config.yaml
adamw_lr_other_params: 0.001
epochs: 5.2
final_lr_fraction: 0
Rows from block 4 of the text encoder, named by matrix and row number. Rows with one number belong to one attention dimension. Each number is 128 + 32 x the weight over the matrix's rms, rounded and kept within 0 to 255. All counts start at 0. Numbers have three digits each.
# v: attention value (text_encoder.blocks.4.attn.v.weight, 192x192), inputs 0-191
# proj: attention output (text_encoder.blocks.4.attn.proj.weight, 192x192, transposed), outputs 0-191
v.17:156142134083092175127171121080103190111128127169082123141093084143071144105169114113129118117129163088110119138201154091134240170134098165150145141092123177110148132113073155112095165195109086110072109071108097079166196117132133151144147085183142141090172136129158126190151106080130121109120178111186148065132131133097205080147190129107153190130081131147114071128175134139090073145188134173157111103113155144105093143104144062122077128144088066100137156134102052158121109129122164152158127167090170187108143123079098136143088070115162090146099166109113144159161124106087164092
v.18:158142134104135136121128122148090125121157103121067150139150064191136137147174097153098116134126141122134118201219124108110198171116135139130232141103123163139183151119127168116118137096139129134093115118151068165099112141140114176110125118151046126106161177126082138128101123116147147158132100126074117123137103094125128135198115127154095110091125107149104148162130133147116109170153097073131134123119125091139157117109135138138114113107128173091101118139154089158105107107108121144159174074143137081140215079162145075175132113128139102097143125124075120137141140136092115189
v.19:111160116115143108100179136138150080143109166133171097153158079134172141118063174086106158140190103106103067046168157135110181141075113114106229159118130084091135163161115113101115105146128108117087163130114089167255065131140072126160148099136086087115151104127108134143090138053117091170086097107176121089161096120135104123116170150107118192142119166094125071156135119148170159137114127098105169148121135077123145131120202119134173103134130138140105109109119163060108121149173192114070149169114111097127103108137163184123112106075081214096126187154173141180066130150123139090
v.20:153144109170115095094138139179126047146172109128146142122152139156098102030169076126123071114064139063156088176137112106140061145101096148154148084192098174135122099138153117101145125113110156210143101032230162158000194107171094149154129132115124123111078195093124169132082114206090207137118098107140124122101103177136181157141167122132095164100177160152165130160161098180158073138083092140131153181122093119119117111125075123155042109143170157112129131163095117140150103070135148121120143120137109109139179106109074083142075115087143183145138105145206137120089134167164153151
v.21:140154164161160134130170130155114117152126138178155160130149142135104157131114125125103056120117186128097164193100126095113082141153076132148073132147107110138075123173111137090144122157113135204081149127065184154148141127123126122173174186117202126211110106111044151158145079139125154103148084142155164130096142110132111122121120103072121067052139122081149128154139118109116181144000105122135144142119129074142119143135099186113120115018149143182142119118112152142101157087190090151159096183168212131126127095140080090070134121126107127121115082147127157128051136122119109107
v.22:165140158056162108081100114109130131132104102123174157151157042112108124095108118156116094143120151121122081177174131124118071158152115158134096141183156106101125134149140154099157107052114146126143176096076032094147105094156116174147157162111155093155123100120150108192138000112131153115196092134122141155126134132149142138134113108164131139158105076090085136112145176232103080229149166151163116111109109119123159114144164086134139117173150148110097177149127093108150134137111080165102147148100129096166186119147114097176133129119117118141110082117150150111164049131127099127
v.23:149121112081133093126081128113160145086106116186199228136130196119055090101140209090141151122105122178151099020007169146125064085130140092132021142108159140126128095127122129137158120150089079082182097176149154111101111132126183165071097069126196175129107115164137139084123109122120086145140158169133151110153105162140151129150113117184147147212125139101130137063102142137121140121053101170100085152202162090114171167101139130159138076125110143142109173159134140142114112125166091126088187039165101255098104069115099098115154109122169133148134138134140144122092130125149141147
v.24:126157118122104127145125143137160127127172172171171124116078159113135079109134103139131116164101175147097105066175110151155227116111139061201103077116081194174142125061183150143129086159132132114125143152135129133128153115108133172101084141133068153112165131131006154102096160077115120104118134159098113136154089126110103151129087129120149111098095137099125142108154112164108102053164102037119156151146156117160100112192191128117151167135138076129152100110157169158136102134154092184081163144140170142108056200112100135174172147109152117080109115125143130129099122171155122132
v.25:109117149136111127101105124153143147158130128146137103073151133182136118170181045153114120115048125140108123181168106109102153134113154177096150090104139117149086146090134134095161158194123120222096157101189154067118142136142122109130160122202101131069176152113134112099070109099136115180096145145120118151157122043144160071136128073113138185109158151192179136129132089112095145040134111121158087129137078124111104109121124135185110135111141111147170107157121133148130145071000119114162145118131080039142082068125134122117068132138142128100119134156122152162217134142139132188
v.26:065108116114110098103118091113136132068171139114105147103078144070152087114165152102171104123128130091076093104119133153118169104150146078171132084146117139118109108125180171130095149128075116156102166166183105067115108086130146193132217075182107123160147124122238143148107139148154156175142062122059130111144115140085149081119092158129129127194166108095076073153203168147113091083101152152157140032144151212156157085139131090146088134174146049132130122117115153159145224126180232136146152105144089128130143066113094134133086162096131127099129102101164164167124135111136119102
v.27:111081125095103091093144114127128143172128177000123183131117114112139074118180153109144104120114087085145123162081111133080223130127167084154122121133145147148112106155156097151120101105107121139133136187162117071150124122134134028080101159111140125093121158153102106103146203107164132169158164122109128121074096124144113126105090173172158155116128103074143100154091127135039126144151166140146140094167100122108159166145112086097118108195097161085096144118184126078092115190092067163105188189131188108172102054121143128236169165184120134133133133125092094131177151141140131157
v.28:137094153148137124117116102088141121134172148144183152139118148090034083101127144156143134172171136130090139164086147150130086141138170124130130126141115115160107180117084148167105122132150156135137097140080104158079130118126157147147076100155150087149191116134101113168161158116128160119184186130118101128171100126143137143131129126096119147153115100137079143126132139142094127080102101101120141136107119158138118113096122130163134123122140125189100037123148123115120121169144139185127112064125163209142143091121089116118076150106133103118135135118109146082139141114088144194
v.29:120136171143146092108167124078119115132111130138131186125141088125096088131169133156180145114148177096100115126083127106113255135130117109139097103041137152101127143107152115086124070151142091193139140174124139146081106101133143174097100134160108143145105168100029113121121189140130141155131128119096126107086147126124107106139101103153153118115153139056153086166149111163048139095027145128144163099170147128143112121133110165152108151153141116174130076111159104103103151123173160193117185169160228103167071127094150150079164128127098136086144112153220147087142101190102110125
v.30:120139202166153173140102144128091108149099113195109145144186111116073123131143105174139126112099128165155110098147073112073173141113161192117179106117104086131135110088122090143187183102163151090150166122173122089019058136108124087112116078086124138125134156109163123138160140141205205120132094162077158143069141109119116078147098089153124208104132131164151122148159117126114117187182127123144136155131068071068115153117145133142217197142110080102120111154080126018128138130117059074137109098070141071113214072127192153159104143144156134161136131105104120143129143150093097158
v.31:176130143132158101147190093137122070153143180142179030085132154123134160138095077133104124098093127124085061138184110125136123121142101114151000085190114145094151079172126083105115129164144075090143115177158189198255144112172158155155127131128105107126114133141129089133144014144216130157101143161120097108124135152156133126106118204125118187149068147133102121124105206118087143033102127072120086107117135118093117121128126153147055153205149113147091110094094133110118102115083108158128127036140108183104121179122113130131121175113126139121183156102121111139178122139104185180
v.32:110125160156138164127099103149122120127141064140124194117193123129105133140162160119134177165116149133095065184152058122123063109120055122150161110071171142131157100111093148099180095138119113147113118059098221164101145086135081120192125109106127123056094144164111148104130111150112202118152138116203123132129133128118213158123121150071113087146147101066130151135097134125204135097151121084153134123142156117115124102148160155156119149079150113122098165124138135165143121106124121129147086180131110122131156101144091089075217147076114122132125099142125111124131144128138139162
v.33:156137158145135106083096088122150137168130169108085089150131096160125144124126131132141122164103127085117128122113119109120132157149145153143125140099160096137100159109133150126132155097123124237152139131160099183143112134121131132089147187117086131107129154160149161101151098108143150172096097143169122122139146130117081135123120128094121172065125136120065121154098117154117076049230118120108157120106114152150158052088137136109169123162105118101121122176082169108146135076054045143120171103148104110153189129122066080083216121116140177127148106144153143165182145117157128126
v.34:146154128124104126139049081133165134121100110124108137035175129130173102106129117170084118116102161142059162131211125139122200140122148191009120122137134114136148142089083112131119148152083107112145084171082058200179029163144103131118117123135166089120118089168065135113097079113135052141124114108111161117123099105127199140148109118155162157137065133117126108101108154086064137064174162154130095053160110108144122145080152144117149083255155129165190126111155081127142094195181255245070197019128159224161105199113142081154100128127139178164170143138173181144086150127113117114
v.35:103112078109038127079116132115119121132161128154148034128121157106124143145089125085162142132122154098167229101185145108125200131134111099118108204136110097145143150170110121127144137155119114131141157070100176192100106136137161153077115150109114168134110137103035087151131129120087142140128144104093102120175127109117149135060076130102087166076149130144117185045061159158098076117082070112124130126120145168147159117099152142112116155149141173127096136159129104121209137147115107069125142124147132188120178139159087137150145098154110133115167126171143086108164109228150107125
v.36:140120148174129136150123114140076119109134106097147113173089215100124132125123107127176112089139120088126069135131120128153077105131124092169161091122132173122183148136151169094121130151136124141188147061096097199115105169132135134127033107103126177107138145104130152136116142142125154121113057166198151125134126129107029162120131153124113147111116107067158103125182147110160096088066139105118166170143156124129140123208163127154128121126126112098161146123089108138131099094076130105127130138145175166153169153119096158082188158121132149131137119146101052114071097198133093161
v.37:105153104107109199128095114114102180090100076109112144141143090101128148119141212134133161112094139159076150186121147146124153127096136141089110153137118100139141129090133149147129187145190105128125131111141092156132117159127140140133200101145139117132152113132177118168143085116110126116159094159087142127161143087116080138199088108064132112142147124155069153162093172140182102255121148144080142122133121124139127099188173163165157101187063108100164139123064115113117117133119074185095132046109097126088075073148116123082118143120128094132124104164115142128099133144104163181
v.38:091107122121131133108162088135122079087090126070200091096134152155165114108166123135163201144119091141113078066138194124159171111099176186143095129144126126145157145118140136119090115138120144098154086157115103162248129084135125159116067137140097076104133130120146104155116183124105120130152148121146128134129122124133104124128091092141130107157087141131144155102143113152150107157158098107131098145123086152105175143169067122136127129146110185143115143144120116162137133089173180190120127118103171095122145110119140124195120147135149126092117149122127098099162124160120105096
v.39:125152115155107135128102116169108157113123120097159141122180126145106092176141151099136175139131132116152144164138154109094139130124106153157204100155140153121120159129122149117103149137104156116117141107060150164170110137151080152129163113123174126150143147134158126093101107098139138144127177138137145090117138073089107138101126145066149108098129119085128124159172138106132168108103158149141163111126085107133126152123159049102102110124125085149110133172083215137133096162134191132127151124124122080137117114118111107116137152096086174139118139092080121154112144092127148099
v.40:176187128134173164144094102125138108100125116103098184132125151099100143105110134155119153157102124123117144203170125154117060170141150161135071115187173121164069120151120168138139092113137157158100140145139149096074128096121123114128167128131117119156122129142092140141138063177132083125127126139126142134112121147185216092146026111162146104118138101095114124125157173146172133148092118127116091151148101101120130118139100109119173091088112106133142128108122131185188133140052182099131084185114051199119167135120133127114099112124112159114134107127116150118162093092133088120
v.41:179097129140093159102157180117122168113106119207123249134104130120154179146114166125162117158163128061119130110043143117148136117127091129142150114122082130120126173149118130152069077080143132148183164219134069124107124102131160180160101090141115193106167156123186157157065189157099104173146110181135091093142125086120170102123123129109139111084092114170109078131129064112135163079075144111114129108129116118170146216155153136172112163107055122110156103097177099110083124096183157169084167127160130107117176100106152085107106103168084114114086144058136150092129149124147165113
v.42:091144151163135126111156108156151126120110073131191141074116165122173059167113102151129153136128139134092149131012094164101131107141103125129065115138124158140060188176137125160093122135085090128118102102084127163134137160153135108113136149107125110119141178130168182143083148181073144144161144095126142139162093178127146131107134100056117139125103086128162093132141150141153105187154095130154161095118110146100137135118102043088087104164072105121169103143137118203164082176127229069150172209085000104179109148103174146133086139082116138162129181149112128111186162116098126122
v.43:148125129102149104136109095161125082112105171122144114120115075138076135093119109111169120085121109170108085146255118185110140160129099156134119131200116186150135137153123110111171128112146164112205136159111147168159140097124151091130154200096186078122170132138071156117184146089129094136102124050067143131140129133144104164153160095187138127138133086107112143115097157076129099149124128119113131132107121144109151150129056181130104134190127081135138099144082161166111069087153145177104096154147125041149064156109129135078125123161126135123142130129126126150085114113119131129
v.44:081140097110090126119098169100146146108129097094142148145102143104104152164126141104130133104134121127111075094067113140150175097142095129130169140088116152118165172114144142128147137130162083160137158243067108124093093106069170180152122061137141136087141120140173123100142142122120132119114067109107099151120113107131156125126132092158132150106138147158138086103167094140155106205180139133086125138120148140173127148164141166137124143114120137106164121131147099135134101120142053127075188198106134178049095179095181108106136092121141185112105111157126124134092129162132116104
v.45:136124167089114132120141163122092144078127131144112168169111091114132117204122131139156166146141133099090137128216166099144145147116117095120096139166104164094144133083131141178110143152143133176102130124114182168110110123135199119122111063090148145115150138098117111063149222094099111151134192170156160154151144059084109154176116105100136163105148126180101169154127172107161135081062119135100135094109154098090095082143126169120132121195067123160153133192092134072154137086133154168112129077129166066090073124152107152095101112120123117141084134120104138092176090105110146051
v.46:198114079076153094111147088186143146124191079255123188144100114143175116122194123113098118160118170145071133059000150141098126098098105124134250111105118115167115084109071124169141152158173173137120119114108007130118105198111090190145080156178113162120110146149087141163110114138114175140111139143164130064170138095128100153134102189118099108097151126112095123146145106129068149116128161116161179153199162142154079118080136131125015111141170147075109105084138126142127142063109086213160158145190081201163138053132077133107128150067118167115155097136140133125183166099098184155
v.47:090172143120138128191087106152133132125106129103184076098187120107119128121126154139149159089102128152100123145145179164053148151116130129127099140049152130120141136113110181144130176096115152166123124111158116178065144176142115181149206126173126142193114071139220117131101131092109152131104203135190108157151191082128090083136124147048071140073113103157062149129149147100130158181105135136127090173159136099156143080158141091124088146053113136109138147114089150089186132101105126085156120047146108107140152075158144131143100117149096154130071106118178112149144160067123141169
v.48:168091123101148087130192153110111122150141155150063136169147117114157109137112120135155156106142140156110128106080172111153136142104121067144090085191166118119093138136110140137148152115133104121152117146127136130074167090122177117146156160132153145184110095162078154123151096148136113138122105171158145126127115142112127127154080127154140098106134133116101111180113084134127164155033153187105148098121110163140119140076167111136203089165087127139123122101133160133129116100102079148141116170150077158159187135158118137111096122121104116133120097134096150100138129073172096049
v.49:158088168128130109121143098159108117123114093150125140110121185129110170156118233108132139082097124112114094108166171124098179123109086138194115116102115120128097164194126123085094125143090129197071094152163145151116108129138112131151120088105102151102103079159094138146079108127107135112170141130119111119140146105102211062119104127090153146103165150129133132117090107115160116120138133120122126120126143125121119104099124153119161131065105114092100163157150127136131203133201123174123157103122149174172117044139107089127103140131097154181159122118134152144087122141166153138
v.50:171106131138145169142120146130206114163156152117137129121170077176166082082157091119106154178093112098115123165152125133170121115130140145124151142103080098167115053105169100105175149191084186091094106138168135118161082125090067117069208178115116132151119097152115094161113191106191096119137123126114116125082104159164073106107152132123197157168164145125118163102091184153120130137137061148158086130176104110152096134184090148129111168131127076109125147095129086102116126120134172060173131082164137101128144066159105097049088151096104135099154112141148180125084091105156139102
v.51:149149172120123110135147130150094150125137112119173122113130136153129072138173104122125119129078150093109155112105158079139106055052120132156140165195121116164126122140100122135170147112132142096126151106113135077128133099132104139145152134125135104141092098124185095143142162070102205115123047097027166108112123099132114107136162137125146125118117180175166143155100127143151100199104126203142140216170130130126150156056133127128078124144128171091158162151133144097108175120149086105145156088151103137191139119144076077148163138075117116133137119138107155167108102125151094089
v.52:111119103169111151074159131112135113130155143190178119162109146091185134113118089150139122147171129139146115142058087134178049049133131087069092127018174124117164089057159158101105108170121073167169145169129132115130051126159149208113159143152172126152142150123142175090099154210135099126138240189000084144092199114113169120101138116107110060162152117157107117106168123085098204128064160137155137089108122204115089116167150139144164150122124162149137121093101129193108083094172145071143137203137127119081154122131214163139086103153120114125087130088084134108176176109138101088
proj.17:102123092141111080127091153162135093174120148051209102112186139093196129138082194151123155134129106181140133111139106151157020092126142097137142122127136055124086144155170109153133112073124169156110125142139113145055065183088134107112139140048099110166096157144150140090131153185118150167130080138104096187126144125147032174113058133166083112157130105134162155113119148130166150073073147095156151146138108098129187112138095179110157143145177193201097117132151185098136117154151151135082150115158096136100100110169147157128164148121138182080146074131175130099156144150152098164
proj.18:116126129126105093152142137106183108127121153168123107126104223084088103096094142140173124116106111127131140072028087135129087095124111174153000116121135092133045125082139083161127132180109148098147135132073195120183132114108145086166087164125183128149084107108150124118165129116096096127126165138157139127149117167127109127097151099119148147129122123085138142102111088119158137112127130193144119131130109144129119108158113109095146148129150039189148139131137199111154158184102074099069078155127125132155114178082151159120101129157128154161124108109145129129067093144153180094
proj.19:130133147123118176173080146137051200198136094058154135112113194136146140114167064125184178093123159139134200167167157126157020107178158131169144103149126145136193169137129158143083161124095148153196062128124137049000175098090193084082159113113146130171132122109186126151152062225133194099177085132104178170089210148121090149170091074157170161215120139145132150109151202106047103093116098194166071063128174166152159145122130142133062076141129165074106159118156158165173109098161140192140085164149213225067101080168053094115104131207190101123165067073117091099211154080097100154
proj.20:099134143072146116157118137092119189124098142100091119140140139115155172179091145153149183135158086173143161087113148161117191164130161098127087154054158094138117150120113125157107142116136097074094142196079112120215091177101143099118142131139127120170160086163144089121142139075129054139151153142145121142155162083131062093142095096156166144126086092122114135099070140087111186133146159123131119078144171143103111127114190138096196144138104104135110148122163126127124180175124112135158095144124171161117095154141171160126153119177111080100113132127072131152144110115098104123
proj.21:117101101096122108109104143125134164111113093099077091099135115104166113119161096149147180116136088114168112062163129164132147149111175109117160142094152149138158138089148124152110122082134117038155126133177118103116125131113142128073091064138067131070163154138158108119122164147130099140115193120114084116159121153139123127126150150156147188169127133147107129133114138162153057116227144121108143107121126177104138117122148088138125162193118127071116144125128104138153090146044139104101141082112036131118136165131166166176113123115126164130138169094149105148176132130145136128
proj.22:101120090177074161218164191165130149127159127115097102134075202142157170160127139086143183103124101133158189060117157099113088149108139116110163072074141140141119133089131149187126150178175121122083069137184183123056123176106126073097140105133121127106111125122161161061130170176131037159066127106173107115157116099121083120115086128090137170095151145147144134140144119043187186015087126113078103130157128134116113131116067190101108112067134124142137071071119189115119101132166180142170105128144150211115063108096144184101149088145126144104109154134138091154120183116112144109
proj.23:126116131152151145127148131141104111153159134075102033109113069137182154156115110144141122149163138115107149208230101112135172131109127159149227140155107124117122150134110155098092138087135174179082123096114100137154165110122100129180142168113084087094140135126105102154134157094148174124098121098100100153076148108105124135116112154095112133101138113148135114178165088131141149132180155122143196112059090183140063112165123114094114144152147108107122061108117101132140146126117172109180088177076107045148127178125162155109113151105076121126141130131104124120176120127153120122
proj.24:090025172165178117106097113091117108163063057166096164093198134133089143149167135089104107124135093084153155214028121092124110088181163212037090195142177081106122110202096132139175125112124140106131109126091161169182191111082136094143077159177205111087109153165127088187181170116147137147127171122085143120145114123115196102117194129107138116150202131149134140141071138118192151197096142176119110123117125177096168134103090120118070082068116150102130120141105045088104150100114100036174104113098026047147219147158138148059073110149099122186153168165084122156088093091060143081
proj.25:150157131118144098127115162108104093097133145165081154187133163071090141061093195115113101153184120093173110107074123148129171144134088109176061155136101176100134118148141112182109137077112157049142118162049158182138108150112157140126094172048141132176094108140099204132184161160144169113175177114116108134131127191084136159103169170116115081115125087076084131117106162118155094243135127094078149145134165084145182143122172100089174122133131108116101164118156129087156101211201114103130115087146159157114202155100107161136158100120103156154140121102111109100060133112118151081
proj.26:188118117111116092144179160162099169172116071043192103178199108193152167142028164111019174150160160154142206129196183091155024175112121145133198175024105119111147132174115105087142093133179153139141069093130092195046133242145087031166155088121160158160154109137168115158147054129103125055072130081236103115044124114137044137116177111162125220041126150162178185091125102145153190105070067142091143151178117079126118176073113192089126152118126173129070137130171072138092028129136106221127114219123205246111021114104185130155175107131078083115129163132110085098228148181170062136
proj.27:170153141173150159167118135117139099071143130244142099110131170116134165156087124144122146119174176153106154095146135103175023123099080179091161105114103097096118151126080180097164148156162151123107123092119112188122123133119112196171142117159119139143117123102158141129122082164089100094109103107155117110175145125139141128145140095084112068140128183180108182109198117108162119093103107146099116139097175124143092104128120165152127136076131099196142106122072110162140127085144172149150083107104100150131104169151099127058146058095120116125156132130145146117092092137132150115
proj.28:112167111102115130155124142187106143119080085130077108105154117176192173137132108113123135103091139124153138115160118108116167116134102119110117127121148140119159081130169109107146130090100092094119152135171142104164134149130118142110143138124091152112082127138134130073107116116130102138070102120145133127096163139099120104135136113175133139109141132105182111141125113122184122157135140134136112134142139095121124150142137110087137140129103120073161203147099135142145132090126117087125140174123087075131126160128145128122168120147100123130144099146133126164114124138182124089
proj.29:117104084118140133142097133152141130117120137102133067129131146117143184121100150096087124149114087144175135119171147147150025118143145120113179146186113100120119092140113151161141183116132141099100115081113116093133116157120094081168161129105160132113115110132211146114113099145129131121118136124159130145159139127122150140107136149070110147113125112177099174083139157119190090130187146139091121154099116129119157148129152084101145127100108131086098159149127131166118113141099136109135091116095054161106155106157084116153128134123139113159123145134045111165139168084156145126
proj.30:140140083104124090093110180094154174058147125135077197106043161198153151097138121096150096142079145050084143181069163136139149078120098132085041178180156169210129133146115202096075079164181140099141092166084180145255201110156101178136082192138215189137128150132060190076113175087082105177147210108129079100175139139195196145065214179149094043149166149079085148096084068093209103193130120108123117086151199255189136103150114089151111051051122163153161173080154084235166078148063140150120107097147052079160108192162092080108169091103107135137170142166095078104027087160175197086
proj.31:106106115118074161132068150130141160092101078137087202128111108118128099109143151120128119142142145136159197129105176135131160124110150125108242160084134115150131177101129162180152138130079174155137149088104122067051109146097096115120111113109144130107129112102115180124113211116093113115139120086143130136111116097079142134151148058160150062114155112133157110143141087126144098218147153143123141143151115160166146153137106132086183114040113151109158169139155111141114122128181135102124142167114114094155144104132155127115163101160137116153059093164165134110099147105165095065
proj.32:150151117121124088123123170148168086147119198150113085140055147117136098123134095145139103114119116096160146085074149161122212157147172158127069139202098118127097155126150102178073161110126123106124121200135073119184120165129186168076126164111128126150148101105124096127110173107156049155114143156058118134098109134110109073174150109168169137097125131158123095152136106140087121180169126186115149135150078150119142119085103089066122100133106123131155071143108127126116122133139118105146150046131097097179142175158190165193041133195195138154133138128114144146092135139118157105
proj.33:103118111115116128182162175125138106096121091176155193105138182102124110126145132133109145094107137173121128156119136138145115107110112109120111130165101151107144107162147105144123111161143144033097104140108169067124143120112109138171118096163192149131122104097096083136117153133122109074169147122097106120130111133140174117117132107163168106170146132149174154094164129102140157170057145130139090146160143102100096191162121105130077120095150154138116142075199089104110105195204186087139084142087142131124097134139177156177020127155123075134109123113111138071066122110131149126
proj.34:119109140125134108147190184102075127140130189080156085189093107103099154189143139046145157146187078136207085162121187126119058160149112079205157157079083133113133131163166144148138119085125144171124156106205169049055200061078146133180137098115110128209135177099226132139140130164092148116120075133190105145131179147151035106131142115082147148178163135158152159138187140180150123153076113108113147205123173125133139134173125134147072175035098143087061113126106203158113143051101067066168079247124140125078124006130119159074161109129121076091055097109094048134177110103166138195
proj.35:136140161151191135179154144158133127113078123131107222122138105141113086126140132182075127117098103152064055164057129131150110104127134150141125053137126129115095115083163141134082118096160160104130099177141094089148135144094089118160141123155153090117134134146189150119115154129159116108119140146156154142080101120122105114205181106155184068136094106131144053189190123130134196149163206116136119122118116121122116139154111109161128078099136092116143128089153129153050101103155134159142100114102097051161117131092158110120126160118148142153070096096105177141092142052120135125
proj.36:099119121079118085093137163099180106142110136118115143082182019151145135118118172140087160189096120170106178114138133124116146148130105116118131143108140097120071093139113109167137127094114132109077103174162134057110134104136118114121204145146148066161122103151154096133127117138133117119135169104097121130102118164133176076151110096155150115143167151174098120132115096130102169144193108189127083078101094134107102124062097131092123153134143180159107140170178146131127148165213158161125166126100107137117102087153166110183072086134149114148093131097158194130185163071123157114
proj.37:158113140121135056127159139149161084150139155152135113126116177161115118131126054132128107168148098109173133073127120116136095130172128133145145108114147146111118121125099124095109079092076139120135109141101171096138142109124113087111098159089128138147099132121091123106106155157151141136113136108176115145116123167131154124061166133161101148101118135109198114079160091125079154006123110132153116128123114117136138149077089086105085161073173125157106108132189150116161126134127146104141136178148166148154147176110138144202126096134133158129114153090135123125159130105147110073
proj.38:142156154126126131160080165109149161163182129190074171152101106119092122138098153129104039091154169122143173169125063122120135141155094109113149136125136134107108107135108144145193135153122114163135172124146157119054141153143170118130160132107185175122124143133077142096143106125172131135106116134095109112147145134133154132112160160134158142118168131132138099147130155098148161114098148147126157136126181106142079117125158151127158117112151095126140112109138172111112127132097058084132142116170080138151125152103111123048143122110099130181129139131139140145085105117140141166
proj.39:115114140110131121139150140094135127143121141105127123126105139108156163073145092151114094122143125129091118118137117163151091128127160097110086149103108093154131105131140118117167112122128087151124104157172096091096151114103163099136120127130073139121098106125111109186165126175098111123116087124120119173149124188164143117178124111175119134160128158182113133092073109132123102134147112125112090133139177146145145097119112188142153135120141173117156105085156038103137159089143100108130111154115144174112130118160138136148121101180182095101133137152170131131146137156126109153
proj.40:112065120124109079105157159133092148147140133157170083139116086150149109144162134100127103085118135148131106078108121107141160110119142113136170135089122146081189136129152070105101164130105085100146110118130126153154122173144140134162117112129154125094131121132155124122125137077138160133162126126113124140129141115077075173114220147092081177116127136150137135115108084118078105116139128129144165113115160161142141129107139144138100182150128143127105115135123131091063109121191093136102168102150181091161101133127142123150134157133141113142113163128148116121099182140123166132
proj.41:091167109122210105157100063114137121136176120076128039148141109121072068119183074115129125116124120203122085170154093130092143124111148127112104126121153140114161080096148128122187160185124108084070098020104173143159149165116092089098132168110112104179089101136065133115174094074170154095150141084103184167102151181127114180147143132147117128155154151081174154137115154150126094193183073146157123156091131146089127036111092134075124100140196140144114164167103172126163145147066104077180101130113096101102117156172122164138149208079133156128181091203108092181123090128089081155
proj.42:149153112108101160151097106091109113131152184154064124189141138198056181077168145105124077127108105134142082174174115141147208107096184129116143098190080095127211062048116090160111123104146187116142152182127126127159116083140111181149111124152148178108123115123049070083212184063214162105085164129111147139104132087092168103137137095165167071139156147112149198109067090095103140091117116123149048200117131092156070100159128195192207157059212123073131140102158152045082173000101000132167122008176152068118205148184084081110181159193129148070158111127115094105056061172182144161
proj.43:094117129169102163136140118055095139179146124183111149144125183138155118124160153220056144170120113105122167147000118095172136090149169126114128138091181084094082116064099103148158106162126087132093131108111163099137155147113087171128095105158104181118084107125095098124097139128150152111164182183160097128166163121111182109094107169037115115111159190216140116147129098140161155114177167135119121189145135091113110091156161072139180106046138140138149188099161076105132184162109085049171139087114083163105221148160117108193127127125181103173174141188109133096122125177129165102
proj.44:149109146120168135125151079148097111136110147139141112118127121133142105091123133138131129165137125146168149155159117102101106142110149109119109106140148108121073079128096109132100131114115173112133093020176139140158186151180088100101153185088121140152135141117091137139114122128134150142157157144152151117127137170127107121123136172093110102161132127094101160163096155138107130073100112141180124134116108115087140115094111083129114119149160124155099130154100136125114158122107171136174108082151121096191154092196088149144110170137114065163161143094114129131146118105097138170
proj.45:104144072163145133146146078132172133154121105104159066098140169115108147070141125099091090119121123152142109125068102169117089086142139161133160126098137110162123116132109121057176116107112119090118126121129103090143147153125037101145143175174107110159115108148118117221109075169164178098138099086101093093126130211144133120112149142135125101143124141092149095099132096136094116155178132125158132187146116149169140141102130121124134161073163132103103115084164105178133114183114099090135127165122102173115162113098156103201147152147127141105170140147142140178142186151146111202
proj.46:085141199134105114135118164059115090123051180020123057129180103124123147130071141123151175103129067098177167172245130138124119161127139115144056137136103124082121169151171133126103147093089080143113139162175197124113097064173184113090185086096120105144125059125184139103143144100138079133132105098151130216118120186104149106113150076130141153137102094126127132115097136115188103104118074138096114086087079129102188168154138104111203140162102114215124153181135157105140145169188143100084124152115186126146122181127153100187142105162150079157071142088105134132108100141167071088
proj.47:193073120150108132060170157121089172112163101095115169146053137153182149130133128107122087145162145103174169096164135113155063119149125109144191104183105103182142145118166110135124049164127100140114129144135116081144071096136142083161111128079086127093110154156113155175156112147182073119177028126122149105120084189110110189127131089209188157140120166094209139124111127147115113089114133127098147056132141143096122154059152151135173119202164100150101128104181103157069124161140162175076120212115196192151086132089115110167160144121159144101194176141133170124143112169134115131
proj.48:136156104160112162109082127131139126109111080089191125117101152136138133111143126119122103153119112097152116145147085135101126116181141179111176184077088126130168130142135128101118088142150155150112140137112109115162094156110075132124124092116100117076114173095161117150109155086103141110147150131092113109121135123139128145104169122109133151145155115126135143083123192144113094096203089070151130156142140109106144123168096143118057177096164110128135143154124092139143126170145150115120122098112142082067101126100155118156168129134131128110152171135150111150092157170073164201
proj.49:087170068129159142165120168103145150114150125093140106136121099129143107102146031141124116148166128141117112147095097136157096152158145136091164148133116134135167108068139140171147116118168117091172153084077132117119126114110152120110143157133125109159147180118149120139159138135162115142093114107144134137110097138163060212128153143159134111138094096124155123129178143168118144140112115138133131125146101133136150130119129124115061116161150135151153092067115139129129045118057139114123097132116112101086118189115140143137175134112145117096098126101132099105172145105085115115
proj.50:088183126121125109131135094146075134090111137166096135127094160065083148164107141146129087095167157147128138120088148139095168140138094119109098111179165182102168172148095142171095095065185091143148141150100148130128164125119207147171041106146154123114124162105084163081129092150096138146106135144122101139187142083107184130153101145129041108077110124122142106137138068109128122140128186099079171112104129116127173125106149103142146096101101156147149113133136162150165155109133066146095128115117138123126118204095149172171160101163173142162099165118127083115150109144107142126
proj.51:098123113106125139132103118111166106125127129158089136168120113102142187116105169139162119111192105148158129121135098181109166189195132114094092098084137143108120135106138124120087112145127148159118101154123124169135136169130129121096107134129118149081166137124071172097115131179140049127125193150202096141133106166115135125128082129119109123123154077085085136120142124130140150088171158041108129073088128128103106081196127118155213127119148072161109101097116103143146071134111134140149103161109117106092142143122192178119115107162133156112142136113130116087119140162103166160
proj.52:182120161114166123171087100159124127121102125101074129096136166125060094145128130062134093138108131133137113125154144120060198188125142170159134095219066133154104157188084099152148125121176159089105141100124138153154198137101115064149087115107105162100116103127125086167153134007136177151127065059209196127155058126154117121133156124116156127097144152108142153145081132141162034135174072124137137162137129091138173146135114134111085109137141105088133137149164109095148186144061087131170102064114086081177152129147091087086164176113113119106170124169162107162087085161117124189